Weights of a small image flow-matching model.
Model: 11.4M parameters, arch dit, norm layernorm, activation gelu, num experts 16, patch size [6, 6], layers 12, width 256.
Training: soap at rate 0.0016, 11800 steps.
Data: trained on photos of plants and fungi (iNaturalist), 45211 training examples, 16.7 epochs.
Rows from expert 2 of block 9, named by matrix and row number. Rows with one number belong to one neuron. Each number is 128 + 24 x the weight over its row's rms, rounded and kept within 0 to 255. All counts start at 0. Numbers have three digits each. After the name is the row's rms in percent of the matrix's.
# up: expert up (model.blocks.9.mlp.up, 16x64x256), inputs 128-255
# down: expert down (model.blocks.9.mlp.down, 16x256x64, transposed), outputs 128-255
up.11 101:128128128128128128128128128193128118128117076189130138128095155103103171136128099120145128139164128141128128101128128128090143128153128081128128128128095128128122074128166082095149118128128128128131128139128128128161123128197179128155182120133128086128128128128128128128128086128131128128128102124109132114128128128159071128117128128209128128130159128128128128103128128128128158128128
down.11 091:128092128098128149128176128128128138130128128085128128039128128128122143128128052169121145120128171127128128115128191128128128128128089128128073154128128154128050128128107128141128128123128128128128128128151128128128128128115128128144108128076128043089128121126128128171106089128142128142128112128071128103128163129128087128151128128128128128171127128147162139128116128128128119128178
up.12 084:128128128128139104128100128128128128128068128128128151128128135128128128112121110128128128128128128104128197128128128090178133128131128128128138112128128128070180141128128150141140128128078128128128099165145128148128128128181128128128128128128136128128151128128128123128128121128128134085087128128171114174128102128128167128128128086128128096144132128128128114128159128128128092166128
down.12 097:113128128127128107128128128128151187135128128139128200128085121144128128110128151131128128128104128128128102113128128128128128085128128128087149128128128126137066152205128128121077140128172128128093128173135128156128128128116128146128128128198128163106159128128128128128128128128128128183128128086102128124128128128128128122083072218128101106135092128128128128128149042128128128128128
up.13 132:098121137093105146060128156118128179069128137114116170128123120128088128148078118059128128128128153185128128101128148070128112128128098124128128128128128139128145096128133083128128128128150128188200124114128107207137115157128134128128124128125071116128122128082142145128135136099120125048065138095158128092132128132206073128128115107147135098128124160128083136151110086107121059128128
down.13 135:128092135100128128133117136128108128128075128122128109131153163128138087193134128146130095097128128133128147098213078128160128128128097155090128128168185108112120162063128066112128128128128128106104111128174130087122128182128055128128128128128133136143114128128106128102117111128128114040140157128128073128128128102128128126113061182101128087133117099141128110150128156128128128122163
up.14 106:149128128128128154128128105176155128166128128128128140128128156104133120121128128138128150180128122093128128128111137128128171128162106153128131128128128135128143128150156128122119128157188113128101217105128234091128128108128129128123118161128128121128097128106118128128106128128147128076128128166128128177114166115128153128133125147146128114137128128116112092075101107166128092128128
down.14 101:105128124128128088128128150080142120128076189128156128128104128174128128121109126128098128128112126124128119103128113114114100128123165108137128128089110143128090128162132107128146128128115088128141128128081128088128128188128145079101190128108128128053096107120126203128128128128128177128128128128115143166128151156143128128128171100117128155109105094128135162111149085161134156128128
up.15 102:128143128112121128128128164128128110183148128128108078128134139078155128107111128128127101184128155126170128155106128131146128128148128128128163181128128161128181107232101128105120128128078128128128128124128156128128128148128098128128128146125138128128074128117093020091128128086138128128128128128156128153128091128092128128122111128128133134055128128128128128128128145140128128149109
down.15 111:128150108138128177132128128092159128131090128123128128128128128141160154128124128128128128199117125128160128072085128128129128158153126119128132128095128128128099128162128137082128110141113128134165128081128128075128158153105128098112093102124128185068128128152142128128138128137128099128090053017128126128173138128128159117119128159136128145117128165128105136118128120109128147128128
up.16 098:128151098128181128128128166157128150128128154128153138104108067095128079119146128123133128128128128138132128089150112156214092128136125160128128128128133128178165136111135077128128128128128095139115112142128128128124119173128128124123128147128128128128094128025120145128128128140135128128112056133102190128078153128128088113128099177172125128128112108128128106063128099128128110128093
down.16 098:115128161156127128136128139128128128098064128132128128128128128144147128109128128128111128128128128128115209114128073104066128128128100128128128148128106135128128128128146063138128158128128152128144128128102128119139128086128122148063128096128075154128121132049115108164128168167128140115128115142139128093128128128128147128146143105118088182173128128152098128135128057128128128128113
up.17 090:120128128132128152128128163128118128128128128128106091136128128141133128183106128128159127182107105128108128095128131128159128222128144128138128088128138115071128071128128098128113128143165205128076128128108093128129117128174141128080128158128179128073128171163128128128128128130037128128089085129128158173128083059128128128128139110128106128148128133128139128128117172128110128089131
down.17 098:128127092113128110128128164142128158111155142113128098146109201159214128126128138128128128128128128117128128128128184157128128128128128128128128128128128105069100179128128076190128128128128128128128128067128064128157128121098079128101128161128141109128128128087128128128076139084136128128174153128128128128107128128128128121092114128123090124128128128128128128128128128151128128101128
up.18 108:141126128149123172128154128128128138128187128190134128122128124128128128128130127128128130128128128128128128192122128116190159128128128074144124128128128163165130092128096121090120124128128192128128128128104182066131068128128126091128197122128128149173083128128153128060163131122104155128128128128128155128128157128107084107128164128128128132128128152128128091105128068128108128128128
down.18 095:128128128128120128082131136128128128128090226125128095128128121128156128128128128128128128192116128198163128095128128078172128186148097163091128138129128128081186128128140128088128128128128168128128128128128128136128143145128128100151132158136071124089128128128140128128096064163144078120147078128128172128128128144128128128091128108129151128145128101153128128151128128112089128129187
up.19 097:128128082128128087128128148083163144135103167128128128128128152124128128128128128128128109108134128128128134130071102124134175128128132128128128093128138128164152148128117128128128093115128142128128128128103074128128101137128130128128090138088128128128101135128128128111122128128154128120124110128128148172177128128053128095128169152128128096055128156128174128180112104084171087128128
down.19 101:161121078116160128128147128087128094128062128128128128136138164128145064128128128202128128128128081128121109097143128150152125120128166201128113146128156128128094128160162129136105162128128140128128128114128201128144128128128177128128152128128135128128128128138125096162128128134125128086117097128106098130128137128122128111128075192101128129128128133128128128128090128171095162128094
up.20 090:128188128128128119128111142128180128128128128158112144128128128138128128128128135100128094137128128128089128128128124062128128128147145128128128162139145128150155112128128105128081128128128128128128128128092147128067128128133128128128091128128128169128109024128128128128128128128128161128128128128128128128128128128128179128128129170128117140128171128128128128134128171128128140128141
down.20 092:128128110016128128109128128128128128084108128065100128128128128128157128128128128065174168128104128160135128128128086128132110128121076059075128128128116147089128128079106128128128141128128105118128128128157082113153078128163082128087128128128128128128128128055157128128128100128128128128125158123097128107192128138114128104128128108104128128105128128158128114116128128128128162128128
up.21 094:128128128128107128128154128104128117110128096128128202128128131155128145128128141129128116154128038128141128128128128106128124128128123123179128128128161128128128105092128161099115128159128147182128137128128128128128128128069127077107128094128128128128128099149108119075128128154055057158148080116128113143134128128128128102105128160128128128173099147128128128146051160138128087128105
down.21 092:128128128128152153128128109139114128106182128137165128092128182101128163112116128109128128114128077128081128128120123130128133145128165132128128128135128128128128124175145128070105140128157128128141116128132128102128128178166128193128128128128076128145080127128114159128174094127153128163128128160109128128128069132128087086112146099128128124167119088128071135128128128128114145128182
up.22 110:128167059136184128128052111203134128128128128128145086128163124128103128101128143077128128128128128110153128121133128147138128126133128144139121141158124128128128128179136111128142128128073128155072128128128155117128135148137128128125174091119151074128128128081128128112040149128150128111128127128128128128141155145128094128128128128182116128128102128128128128128128142083128082078128
down.22 112:128128128131128128161117115091162157154168108128138128088161128128128182128093128148128161099101117152135128056172168057103128128193185076108084128137128091128079172172126144100094128128118128128153168128112128150128129084096128128100128097193128090128128119128128124080128139128128143128140083128128128128081128128128193111128173104140128128128099118131156085128128084115105150128128
up.23 091:117166128128128128152128097128128128128128122145161078139177128128119128128122182075132117128130129128142082065128124164128124128111128128128146128128128128142132112128128093128128143109118128119128058076128061139128196116128146201128154130128128128143128128128095118128128128128128128121127128107129128139139128128128128128158128102087128128128128128116140128128128144128128128147174
down.23 091:115128128128179102182128128051121128219128126139128128131128128128134136128128128128092128128128128077128169155128084128128080128128168128124144128128135128128128115128105082201128076108128128128128128128096128152116164114128128128128128128107128128043135141128161164117128128128128125055128153153128128149128178128128153128128122128118128090128103128112067128128128128128154128154128
up.24 096:128183128128128137128164148128187128126128120145128128161154192101099121128128124142181123128128206128128122165128106128128128128136128120128128192128128069084128102128128142138219128128128128128128162115128128128128128061165126136147067100128077128128128084128128092128128128158128131128128128128099128123128059114112128164123151168143128141128128145128128128154177167128128128128138
down.24 094:154098132139130131128170135132128128165180078128134128128128132128128085128113148128128120128173128163128128128128129128128075109125128128150128161132128158128074168126128128177128112128128128142074088156128128128128097083128094128128174128202146141132128127099128128128093128133128128060123128185149128128120128088128128085128065128128128128128128128181128160128114128128111110128128
up.25 098:174128138128128128119128110128128104170128128131130121128128128063128166185128156128128118162128128128063128076128128194093128102128175163128128174122128127112101128128106136155128128137128103128111152128117128128128125128128128121128128128155070128065086128141128128128128128128154128106096128128139128128085128070128128128100128130139128182146081128073126154118146128128136146128094
down.25 106:113128128174117162144128150128128128128128207134174128128163140128154119089128130071119128128128128128128198105086150128128128117101127145128128090090074128087098128159128128128134131144079148128128087139166185128128128128128109131182128128146140128059128092137092174128128128128128170154078128128128128167128140128116073128128128189128128103128132162128128165117128128128138102128121
up.26 100:110139156128128128128119158099128113128099128102128153131084128054128094106128128153139176128079068060114105084142128138128130105128128167128128128128132164182128128173128101128128128117128119128128128128128168103106138123128166128128061128148160128090128128074112128128128128128134106128139060125128123128155136111128128144153128128149128128128083111133128145119095128193086175080128
down.26 103:163159089158128128128118129138082128128102149105128128128134120136112073045128128130169128111128128142142128119128128158128120128129139128170101128128146128128128128128121149125128128079141128128128128147121193128095128128180128128145158180095128108128135101111128107144106128128128128128128128050160128153128132123174128117076113128128137128128128128128128128128189182128194049148128
up.27 106:159128200099085128181128111128128139090128128146128128115101090128139075128106137128095156079128128128128128128158128167160128108128177134128083128128151128128156140158128128111159113160128137128128128128128147128128128128128113137128128128090128098151128128085115128128128113182128128157128098128128128160128154128128126128157128142128128173128128128119128128097133125162128128119120
down.27 107:092128128128128090152097107067134122128128128128122068128128171128113130128128128054128128128129175157112128132128128128128128128128128193128086125128173157137130128126101141128131128128090175128128128135123128189078128128128128130128128176046106128128156141128128128128130149188080128134092146143128164135155145107128128115128140138109128128166128128112128128128128128106161113128156
up.28 083:134123128128136128128128128128146128136128128128160128128128149166147128128128145189128128128137128128128128174228107128089128128103128128128128128128128128128128152131128157140119128103128113128158104128123128128113154128128121128059156154128128128128128116201128206128128128162185128167128128128140135160128128096128179128128131191099128059088120117150107128128162126147146128170115
down.28 104:128128139128128128128128145128128128079128119128106128142179156128149100156124128092122155112097128154144128149128128128128169138151128128154128128128086128157115128128128181128125128128073128128128153128107038128120128128128207128138128055139128128163128128160128128128128128071147128128154109102128106128122128111128206128134153063068128199128170162128128084175106186128132128128091
up.29 112:124181128128128128128141128128128128094129191107087136128124168140128115096166128182128137090128128128102158128045128128114097128128128166128098128142128159114128138128128154128118118121082128128095059128099123128142128159128128092128128164128113128202116095112144128120071184105166128103120128072128131128135128128128128104128128111124095144123194124128128128128088139128135175106128
down.29 113:159122128128128128128128081128128128135107128110128128139128128128153128128128134128128216128143099143109093128138143131128138160128106130132128114128164128128128145137152128175204128128128135128128128140128126095124128128092179130128109128083128128128129169128128112128128128102141128111184217124128103152100128128128133148085128184128114128191128128144091128128124076128128128128106
up.30 078:192141128128128172128128128128105128128128128128128099128172128101109135108128094128055128057128066127145128128151108128065128128170128128128128128101177128167128158128151198159128089147128126127128107128149128128128146108128128073128100128119128147097128148128128128069029116144128087128128123092168128090146128116128128128128128128087128167128091128128110186128177145128155128128169
down.30 083:128128076183128128128128128101128128114128128119162113128128124128086128148128128128176116118128128128128142128128128128128128101128128128096128119128120136128110158141124166128156128128128128093093167100113128162128081128128128128128178128188128128221128128189128166154128128148134128128128128143108128128147128148129128128128151128128128128128088128087193128128128128128085128140128
up.31 087:099148128128075128128128128147128128136141170155128128147127128128128143128128128128072128116082128128128154141136140128142135128149160128128128118095128141128138067128156052150128128128117128128128135128169174128127128132128128117128128128097128062118128128128145128101154167115150128128130107099127128128128118128128128083128128128112128130128128091128128128101128100137119128170128
down.31 087:128093128128142132085128128128132129214128174128167128128128139138128128128128077133128186093128072128128128128128128128114128115121128119151128128128128082116255128128139135136181128113060129128116118128128128121128145170104128104107128128128148128054128129080130128108109128128104128156128128053175130128113128128128128128128128128129141071128128109140149145128128165108128128128134
up.32 090:128132117190128121212128158128128128154161128128148128146128111066142161148128128128106079083128108120180128128128105128093128128157128125131128128128083156146128128108128120093128128108128129128095128128128128128128114087128128152116128128128118076128128165129128151075092104128168128128128128128128128091128126122128166128152128050102128128093141167128128128187128128127090125128128
down.32 086:128105128062128128128128179128128128105128127142128128128126123128128128128121152128148128128152178128197132128128146128128162119128130101128128128158052128101180128128128128128128128128128128092108103160097128128128128128128111103066128111191128165128128128128098097115128128128147128128128106101055104128128128139128128128128189126132118187128128128128146116128205112181128128128165
up.33 100:128128128099128128066128169197105167186128174128128116138128128082128128158128128128128128128128203128089138180128128146112128084138062128128128128128134162119149128108128142166128128127092092208128139128161128160128128092150158158128128128128100128128149128126128141158112131093097114128128135080128128128183136128128128116128128199128128128128088128184069128132128088118095131128128
down.33 103:128161107144122128065146128128128128142128121149169128128078117134100128119128177137107128128119132128155105128128122128128139082164128128118141128114128213128128140128128069128128128212128151171194128128132128128128128128114128128107152121179122171102128164128128146128090174115126148128128144112128155128128178128128135128115089128169081128131073103128128123128094128127128122102080
up.34 101:128183128128128128128128128146128128128195128094151138128128128128128147128128128161128128077112128093128073169136128148159107199083128092101105140128142128128129182128133166128110128128114121128120128090128108128153128128075091128128128128128113194128128088088128110128193128128128098128128128128128104121071128166156128128163128128128128162165103122125128093128130128168128143128128
down.34 107:128128167128132095128128128097128098128063129128080128128128128128115128128128147148128121118128083128079128160078128125128128166128128174045122128128128140128128128128128128120128117128128128128128116128128173062122128121146128128177173128165128128128124128128128128128128128117128128173128128128128220104128128128128052107182069128133128128128128128150131099107128128166128128128131
up.35 095:170128128072116163128128128128128128128129128150128114128128128128128149197114118143133128071152128156130128135128122105163162114128122117128128128128128102128128128128117128113184137128167128120128147128128128128128147075159097144128128073128102108137154102086128099128128135075067128128102128128124153177128115115128109078128187144128128170128128097128128133128188128128128128168122
down.35 092:128051143128106142174128128055110128128169128128128128128147128128128081153128128097128173128128128122128128151104106179133128050089128128128128128169068128128168150128131128101124146130115128107027096151128128109128072128138099128128128128128128128128196128078071128128061096081145128128153128142173166128128128128128104156128122128104128156128137137180128128133128119119107128128117
up.36 094:105128128165131120109086121128128128087128159118128128128124128096128128126128128067095128174128104128128128128128128128174137128129131128128102113128175073128128094163128210117139157109173127128100128207146098140128126107128128150059074128187128152128128107063158128128135128128128149140128108128099128093128128115128144128128128128114057128128073128128128111153104128128124187171122
down.36 091:144128104135154128114141148107128128128128128128147204128128128128119128128128147128125128081156035185178128128132128143128183128086145112128128128128177128107079102143129161130111155160170149128128128128128128172091139128129138128128143128114141089128128159095128116115107135128128106128128128128118128201069128129112128120150109128120128128151128128056187128128176105106128128128128
up.37 104:128090128192190128167128128128163128128092115128132100128172132128128128128128128221128128106083144134128173178144140087128105130123128175167128128098101128128082128135159132090115128128128128128164106184128128125151128151106131128128128172122128128118128150128113128128067171136128128150115128128096117087128128111070159128114127191108107128157128128128119138128128128128220128129128
down.37 109:104114128128127075084128149125128128156108128105128128126128168128128128128128128129128153128128128147128128128128089128128107128139128128166105128128128128128128131112163128128085128128128128122128148228131085128130098128029128128174148136083141174128176141128128128091128180128112127128137144128128130128159120128128128166128128076142157128133128138133128152128195128128095093134128
up.38 085:116135128128128125178128167102096087112128113142138134109128099128128103128186093128167128128128145128079152128106128128128128128186128131128128128128128128128151128128128141066128077128090142141114147174128110128128128128128128128128154128064158061147125128128128135115090128128089128128128128128128041113128128167096160115122128156128128128142128128128115128177128128128153128095128
down.38 094:128108128128215128128156137128128131136115128078155124096128178166128127128098128128081111123128109128167128128148099128130128107124087155128128064128138128092128169128151139128134128128125092128135135128162153128128128128112128141128111128128128128108188137128128128128198131128128128147128116097128097128152102128128128128125128123111152128175071128121128134128128128128128164075128
up.39 095:153152127128128128128092163128128128131174128128128094128128177174085132162128128128128159136128128087128103128128119132106128168128128118083112162105179128126128128156128099128136128071189128067128055116128132128140112128128128118128058100150137189120099157066150128128128128134149102128099103151128128128138128107128200128128128099100204168128167049128128126135171128128128128181128
down.39 096:143128128128128058128128128128149128179163128128128128150128128128128151129126169123128130128128100102098128111168128152128123097128128128166128128128128128136106128035118128067128128128164152129128156157128128128128083160128137128128161157128128150128168164051128090131128128128120128108126128128095128131128128128142188128128086128128128191128125106128105118128118128128128128112128
up.40 097:128128128128152128128128148128129128128100128096125154128095137128113128128203114128134128121163140120117147128128128128192130154111128082128150128128101150128131140128128146111128133128182128145128107128154128163099128135128128093119128112079202128128129162126128129181128121136108128166124128128128128128105107128128128128128128159134133154128133128128080128137206175128127128134128
down.40 105:144096103128128164116128128128128102106127139128147116128128128044105152128141128100128109155128128128162150195081128154114128114060161128128142128090128128128128128128149127158127128105128142155108122117129113131128097128092128128138121128147128124150128128066128128123128140128128128128128177128128128137128128150188128099128128128128128128128128057128094145117203118098128137128128
up.41 128:128128128128128128154122128164128128128135126164128128113128088128128112128114143085136128093128095083165054147128110102128138088128128165108149121128128128167146105184136128171128101128128128065128128145079143128102158128072099121069190128106111077093128128090158129122128128128128055102128128128128128195128167132111128097165146116128092128096141128136128092126128150107128128128106
down.41 112:161111128145123128145141112075128148179099139128107128165128149128128191138128128128128130128128128081128087121128128128103166085178181128128149128128128128172070159082128128128128128128104128128092128106107131148153128163171128128128128131128128169040128109128114128092087172128139128128128087128115128128107128127151128100123141128142128128079128128128155152126095128128128128146107
up.42 097:128128106111101146128150101106156128128080126128157128109120128128128128128064128128139159160136181175128128128202128128128128128069146155053128128128128077084170136128128137161185128121198111102128128128128128128146128128128128128128128128103128097111128128128128128113220158128128128096128180128128134128162109128128136101149128128128128149128149122128128128128119068103128143128096
down.42 094:128133128162087176128134122128128169128129128128128128128128166128114128128185095128095142128128090128128136128128061173128128168178184128107128136154128194111182128125128150128105096115128110198128128128078128177128171128125128108040128128128128128136128128118147128141117115125051141128128128128128102128128128101128102128080081128128128128189128128120128160116128122168155086128160
up.43 101:145128128128172136148134128128128128163128116128121111162156128153151128082128128127144128208128194185151128119128157079128128089128183128120095128128128142128128128152128129128128128131128126128089117128128146194128128128128128138128128128128173128128184159183083128107128128128128128128146128180097128143047155155123221133143128128128128124128148128184128161108165151128128152102128
down.43 091:146161128128150119159134104095159128128128126124154128158128128128128138128129128214115128099128128060092128128098185137158197128170120140128106141128128132128128097128163091128128128128128141128128128128128078147128128107118128128065138091111096128140123128128166128128128128128124128120183063128128161064128128128128151128128137128137128128128128128128128128128128154128128092145096
up.44 117:181128145138110112094128103183128140134128128109128159128122128128128128128123171142128128128118107128128066184094128160074138169092107150128128160128070128116128128129128128128143152128081128104128128128128119128128128102128134128128128080128128153128128128152129128128172133128128141128128075128118111128128112128128128128170072162175142150127128128105099128112103151128128128102128
down.44 118:128165128116076128128128169134128093104087128099068097128128097128128128149128116104165128128128130139128128128128105128107128128128103128098118169128128128169128117128128128149122093128128128088128107128151128119077128128154128128128162151128128166074135128128137133128128128128128128152133128191128109128120128108128124116163063089138128128128150128145126168128100153128128128186139
up.45 086:128194158117128112129197149177093109128174104169128128094128128085128128128128134128167128128128110128164128128113117128128125121128120142112128128128103128128146128128131127123128128128064075157084160116071128084129075128128128128119128128154128087094128128128106128100128087128128174128103063125102128128153128128128133128128128167128128128128128082128105067128128103194128082128128
down.45 088:094144140165128128151105128110074158084120128128128128128128128131128145128128128150128128128133128128115064203128128143196128122111128164134096177128128128128128128128171128128128128167149149128128128128056113162105126128128158128128150128128084128093081040128084124155166088134177128128120128128128128128064128128128100144128128128109133128128142150128137185117128100142128115128181
up.46 091:128134166128128128171128128128149171128122103128128128128128128128128156126163128139128123094128179094154058128128157128128140128180098128116132202165172134141128144128141128128070083135128147107164128128128148128097128128128128128128103167128128153129128180128128128128158128127167128122128129128153128128128088128142128143163090131128128128138112128134128134128080128191128128128145
down.46 080:128128111112086156100128112111128128057121128109087128128128128128178128128128128124138128128114128128128129128128128129102128092149128128128114128082128128128094128149128128192128092128135128128061128128128128128142063128173128128128118128128051128138121128128128128145128128132107089128089094184133128128128201128156097042096128144119128058134128102137129128128128128078128128128099
up.47 100:072128163128128128128128128064116128129160128128150133128128128128128135128165128128141152098132153128128128128092128128155128051128128139128128083196150128128108111186108128103128128207099128158128128128146130122104113133154128120126128128128160099087128128128135128139182148105128142075085155128128156128146128160128128088128128128128128128128128175092130128136113131128111128146102
down.47 098:128128112128052109128128128118128105147128176100128152130172132152101128160116114128128128128128128128128122099205128133121175126128128128128177110128128131134104128128128086159128128128144076128128095129128060134128128128128128121128124157151128161176078098128130129118179058128128128113128128128128074095128136128160155103128188158128137146128175063104128121128128128128131165128128
up.48 117:128128140128153128104128128091128128139128128100128099128171128135128101128128159199128128128128128128128165128128128149164128150108128077139140142128143160098128128142113128089128128128149145104128121163136164178104146128128117128128140118128171128174128128128128058128116112142128128172128122101128097128098142118128210146128128196128128129196128128128128174144128128128166128128104
down.48 123:082128079128128128100122128127119128096133158128108128131081128079137144120128126060093126128128120098185098148070128128171128128087128099110128144128078128128128104134128145114128150165128113113128143134128062141128107150122128103115128130119128142128136128086105128128128158087147128160127128128177173151125159128094103167164128130077128177144128128162159128128179144146109132128128
up.49 096:143128128128128128128073131128128094106128215128146128104128136128128128160128147133105139132128128128135101128128169124139145071147128128128128128128076097128128128152128128128180128095128128124093105128128128128098118128073120166151128105130109058128128063066135112128177087128145076141128150128128125144128128128128128128128128099117107093074139081123112127128128090156128130128128
down.49 091:068128124128063128128131127092128089128128128128129128157157128128086107148128100128151128128128128145128123112181074128116128112160096093133128115128055128128132128105051128167154123128128100119128139128125128128120128161128128092062174151128135124121128128079128128133115128128128128114086128128106128122112128160125149128113102128128137128128128123148148137128117128110128128128128
up.50 105:128128128100128147128128127147128128123212128128128153128129138072112128128134164138138128125132139070128128128128114180128140128128130128121094128118158133091128168128128085060179136128128128182075179128093128128128128082128128128155128127128128098128128125000128119144108136128128128156128088128128128128128141131066108145159128080168158128128128136128128128128141128156157128128154
down.50 091:128149174151124160129128128111128128128128167128128128128149128128128130139128128100141152121162162128086128128128120079150128128125128253123083128128180128161101121128137107124156142128128128106128107128110128128128128185156140128128128128128128128128128105208128128128109105204128128128119073048157128128128128128158128128128128108131153136128128128128128157132128123128128128128128
up.51 108:128106188175151128128179128128128128128129128128136151116095128092158109128128106149128128128112125149084128125128131123128099046128131142109128128128128125099097150175128128147151104125161164128128128150122118146083104194128182170164191116128090128128170110082128074112117128161071084138128108128167128128128112128126128128140128126128127105128128094162093155155128151142128113103128
down.51 100:128169136128128179128128127184128101129095159110140128128128128128102142128128128099099128128128106128209145079128128171128128128103128141133128123157121102128100128103128128128147128114187128128128128164101128128106128128128128115103128128140112128047076128065100128194128138163111128128124078115108128195128128128115083128128144128128139128184128142138114131159128128157128151128128
up.52 081:128128128106117121131128128128082109128121147128128174128162128125148128128128128119128024128139164128128111128128123128138134154118164103128128144159147128183128128075127128182114128128128131128128128131128132139128154128128134116128128091128206106128139140128128128128139128128105097107128099128093128128128128128142128124138128128187115157146128128128128128101113100084128128128128
down.52 088:171116138128108130145128151128121133128061112126128128178129128125128147089128128145128053135134128128128110128140128127087128167128189154128135153101090128128128128118128159133134128128051128128136128107128115128096128183067143128092128174127062128128128128128127128064077128128128128085134208138146128128128156128123147051128128128128128128070128128128146222172128128128158189128169
up.53 093:128128128128132128128128128177103128105128133123128139117102084188161103087128116128128154128178079085128128127128128128128103128090108088128128128125108128160128128188107128157130135128163153128117089128128119128128141128128137128104141128128153102128129107128128128167128181098128102128128078091087128128106128133161108128157133128128151141145154128128092128128128128199178128128128
down.53 090:128128128128128085114112111091127128128130128104109105128076114164128154128128128102109128128128128128128149186128031128223123138128190131146148117141132116128090129118128128079142137125241128178143166134147128148149128128128128128106140128172123128128128128045126128128128112128125128123128128073138123184128128110085128128128128097157173128091128128128128167128128128072128177109076
up.54 089:128128127123113128165128154128085128162155149128180128127168128128128128073128128128128128128128128121171187128087137183118128128128084128156128128139128180128128128128128116080110087128175128128128128128128128141085128128128100128128128128099128164130128128113062112128128121128128128089141122128128168128128109128034128130128150128128128128128128124113092128121093128128128116081128
down.54 090:104128128128128128128162128128128128095105176128128211128108128127128158147109102128104117187128128128162128128115208128123135128128128155123047128128128134085227128207146128147128128116176119110082128128128128142108128128128128128125128128050128082128139093128143128128128109128128128095128128117128170128120128128161099136135128128113045128097133128173128128091128123124163128128128
up.55 100:154128091128128111064156128091138128080128146123128128179128128123128197128128207190128128128128111093146128106151128092128128142128128128168128090111162128128128128129128128135128128123128107122127119128128128128207128116128128128060128163128128130058128128083134128140128128128195114128128122076128139128163128118131137111128128128128152046129128102128128128152128128128129128128154
down.55 099:128096096172128081128116128071178182128122132128136165128159131092128128128102128128113128128128182129159128119162107177128128157099128128125104114123128128128120128128168152128160112205128138134095112128109114145128092188121158128114176128128128174103128128128113128128097128064121133140114141152128128128085128128128160145128128128178092099128128128137128128120187135170092128128128
up.56 099:164128128119137052184153123176170128144157116128128178165092128128168128083128128128071128128104076128183095128112128193150128128128097134169111142128128181087128117101128128128062128128123167128128128126100178109114082084130128122170128128128128128128093128128128128128128128187169167128128128138120128128145173166128128159131128147187128109104128128134105128128128158155128160134128
down.56 101:136128128128119128128159099104128128128128154128128128131128159128128125108090166128128156148150222128128128158164173141128128190128115128058128126128128128078095161128128162084128113128143204101145128128088128097084112091128129133152108128139128170197084128164128128070081104146118137128088128128128128119128128110128128128128103128128128128173115128128167110117195128118163128154128
up.57 103:128128106128110202149160146128128123128128128153128128141128128128128170128128128128128128128101128123174048151128128128128101128099123128128090103128128128128128128155128128051067128128128128120128187128092158128091128128128086128128128128090060109157084113128122116097128071104128088084128128166076128175116123128085128128129128128128164128092103128112128128128128083136082128128115
down.57 100:100130128143107150128128128128099128124128224128128128149128138160139118128130128100114128168128148169116146088128128128155100128128128183128128128128128132097128128095128128174128126174086128128128116128128128128132147128128128128185148137128128104089128124128106206094128128128120061112089102108128134128128128128115128131091122128175168080128080120128128128128207128089113158164171
up.58 123:186089128128092132110108128166128128118128128198128128128148128146084100124145128120150128128154125133128094145063110161128128128128128155128128128128128101172172128128128128128128126094128128128159104146111128128128150052128128128128128112128149139128128128102128101128113093188139104156128122128096128202128195155132123128128128128137143128128128135128103128110128155128103154080156
down.58 111:128128128119172128161128111128128128174112125145161119128124095069128125128147128087069114077128128128128081128044131074091128128128128128128128128148128147128102108128128128082177137128194158128099097128128135109128128162153128128128116160083128128128126137168128161145128135144181094128128153128130128128152147131106085103105128100128128043103128128071128128128132166137087086128128
up.59 097:132128173180118128117128128128128097125081143133128128145128147133128128049128128128128099103141115102128128128122128122128128138143128084147128166088128128128052177148128132133128141128198128128128094128164128112128128077128146152128128170128128122130128157128128128103171175128128092135164128128128128128166128141128128128128125150128128151128173165177128146128128128137061128062153
down.59 099:128136128070176148128172108137187128128128128095106095151128198128135128076141128128128128116123153149128101128128128128107111128128128128128123128137073091128128128044140128128117128097128128164105170128128128128128145112128127194128128116128128108128165128079115128128146147109128118128139128128128128131128128128120107128128125108150113245147128128128128118128142128128167128174142
up.60 092:128118128130064128128128128128128055128125128128128182128128128044142171180128099094187128111128128176139217094193128128086065128128122114128119131133078128128082086128109128128143167160128157128128128102136128138128086128128128128128128097113128128128142128128155121128138128124097150128093128128116183128128094108128128072128128104151128128168128128128150128126128142163069128128128
down.60 096:124151168063091128128082128128141127128128183128128128128162128054128128140161128174128128189105128128111180128128212112171128135134128128128128128128104062128095155130095128128165130128128128128128142189139144128128128112088135128128128122128167095086118128128128104136128128128128089128128128083128128128128155144128128118155081128122141162152128097128142096151128194128128126126189
up.61 123:078139099157162128128150137128128128165128128123128128128141097186128128123118132054139128177107120128185087135128128128128128041128128126128128106128109067128128128159128112103128107076128155128128083124124132128128128128067128128128140128095128128152086128148108128117128094064128140160128186128096153128100128152128128128134128166117123127076128119128149128128128121128128128179128
down.61 123:128140135128160128146161092128128128128159103128128128128156131128131128152128128128151128128128128150128128128141128128128115120168179128128128128125137128189103084116128128113102128128128128128128150100128083135129128128128128162149128086128073128128180135132128159090128090100080128128130128128106128128128128149128214064101218097127133128083124132104134127179128168128163154128115
up.62 098:126128128128175128104109092128128128112128163168128128112175128143128139128165128123111128128128143128103128128128152128104140138126136164133128152128110128128084128115102128104128128183089062161178075160128128128132151128138128125128128148150153135128128128180090128159128128081087128165128127128128128181128130115128128143127144128128167128123128132079153097128118128121128128128141
down.62 092:165128114128107128116092077100097128133198128148102128128128107128128128133128128128128128130151049128139083128100061128117128141128091128128094121184065128128113128116128202147166128098123128128120128128128109128128128099128128136128128106128149151134109062189128169128103136141128145131094128119128145124128125069128128128128128098128128128128128189128138150110056128100159120128083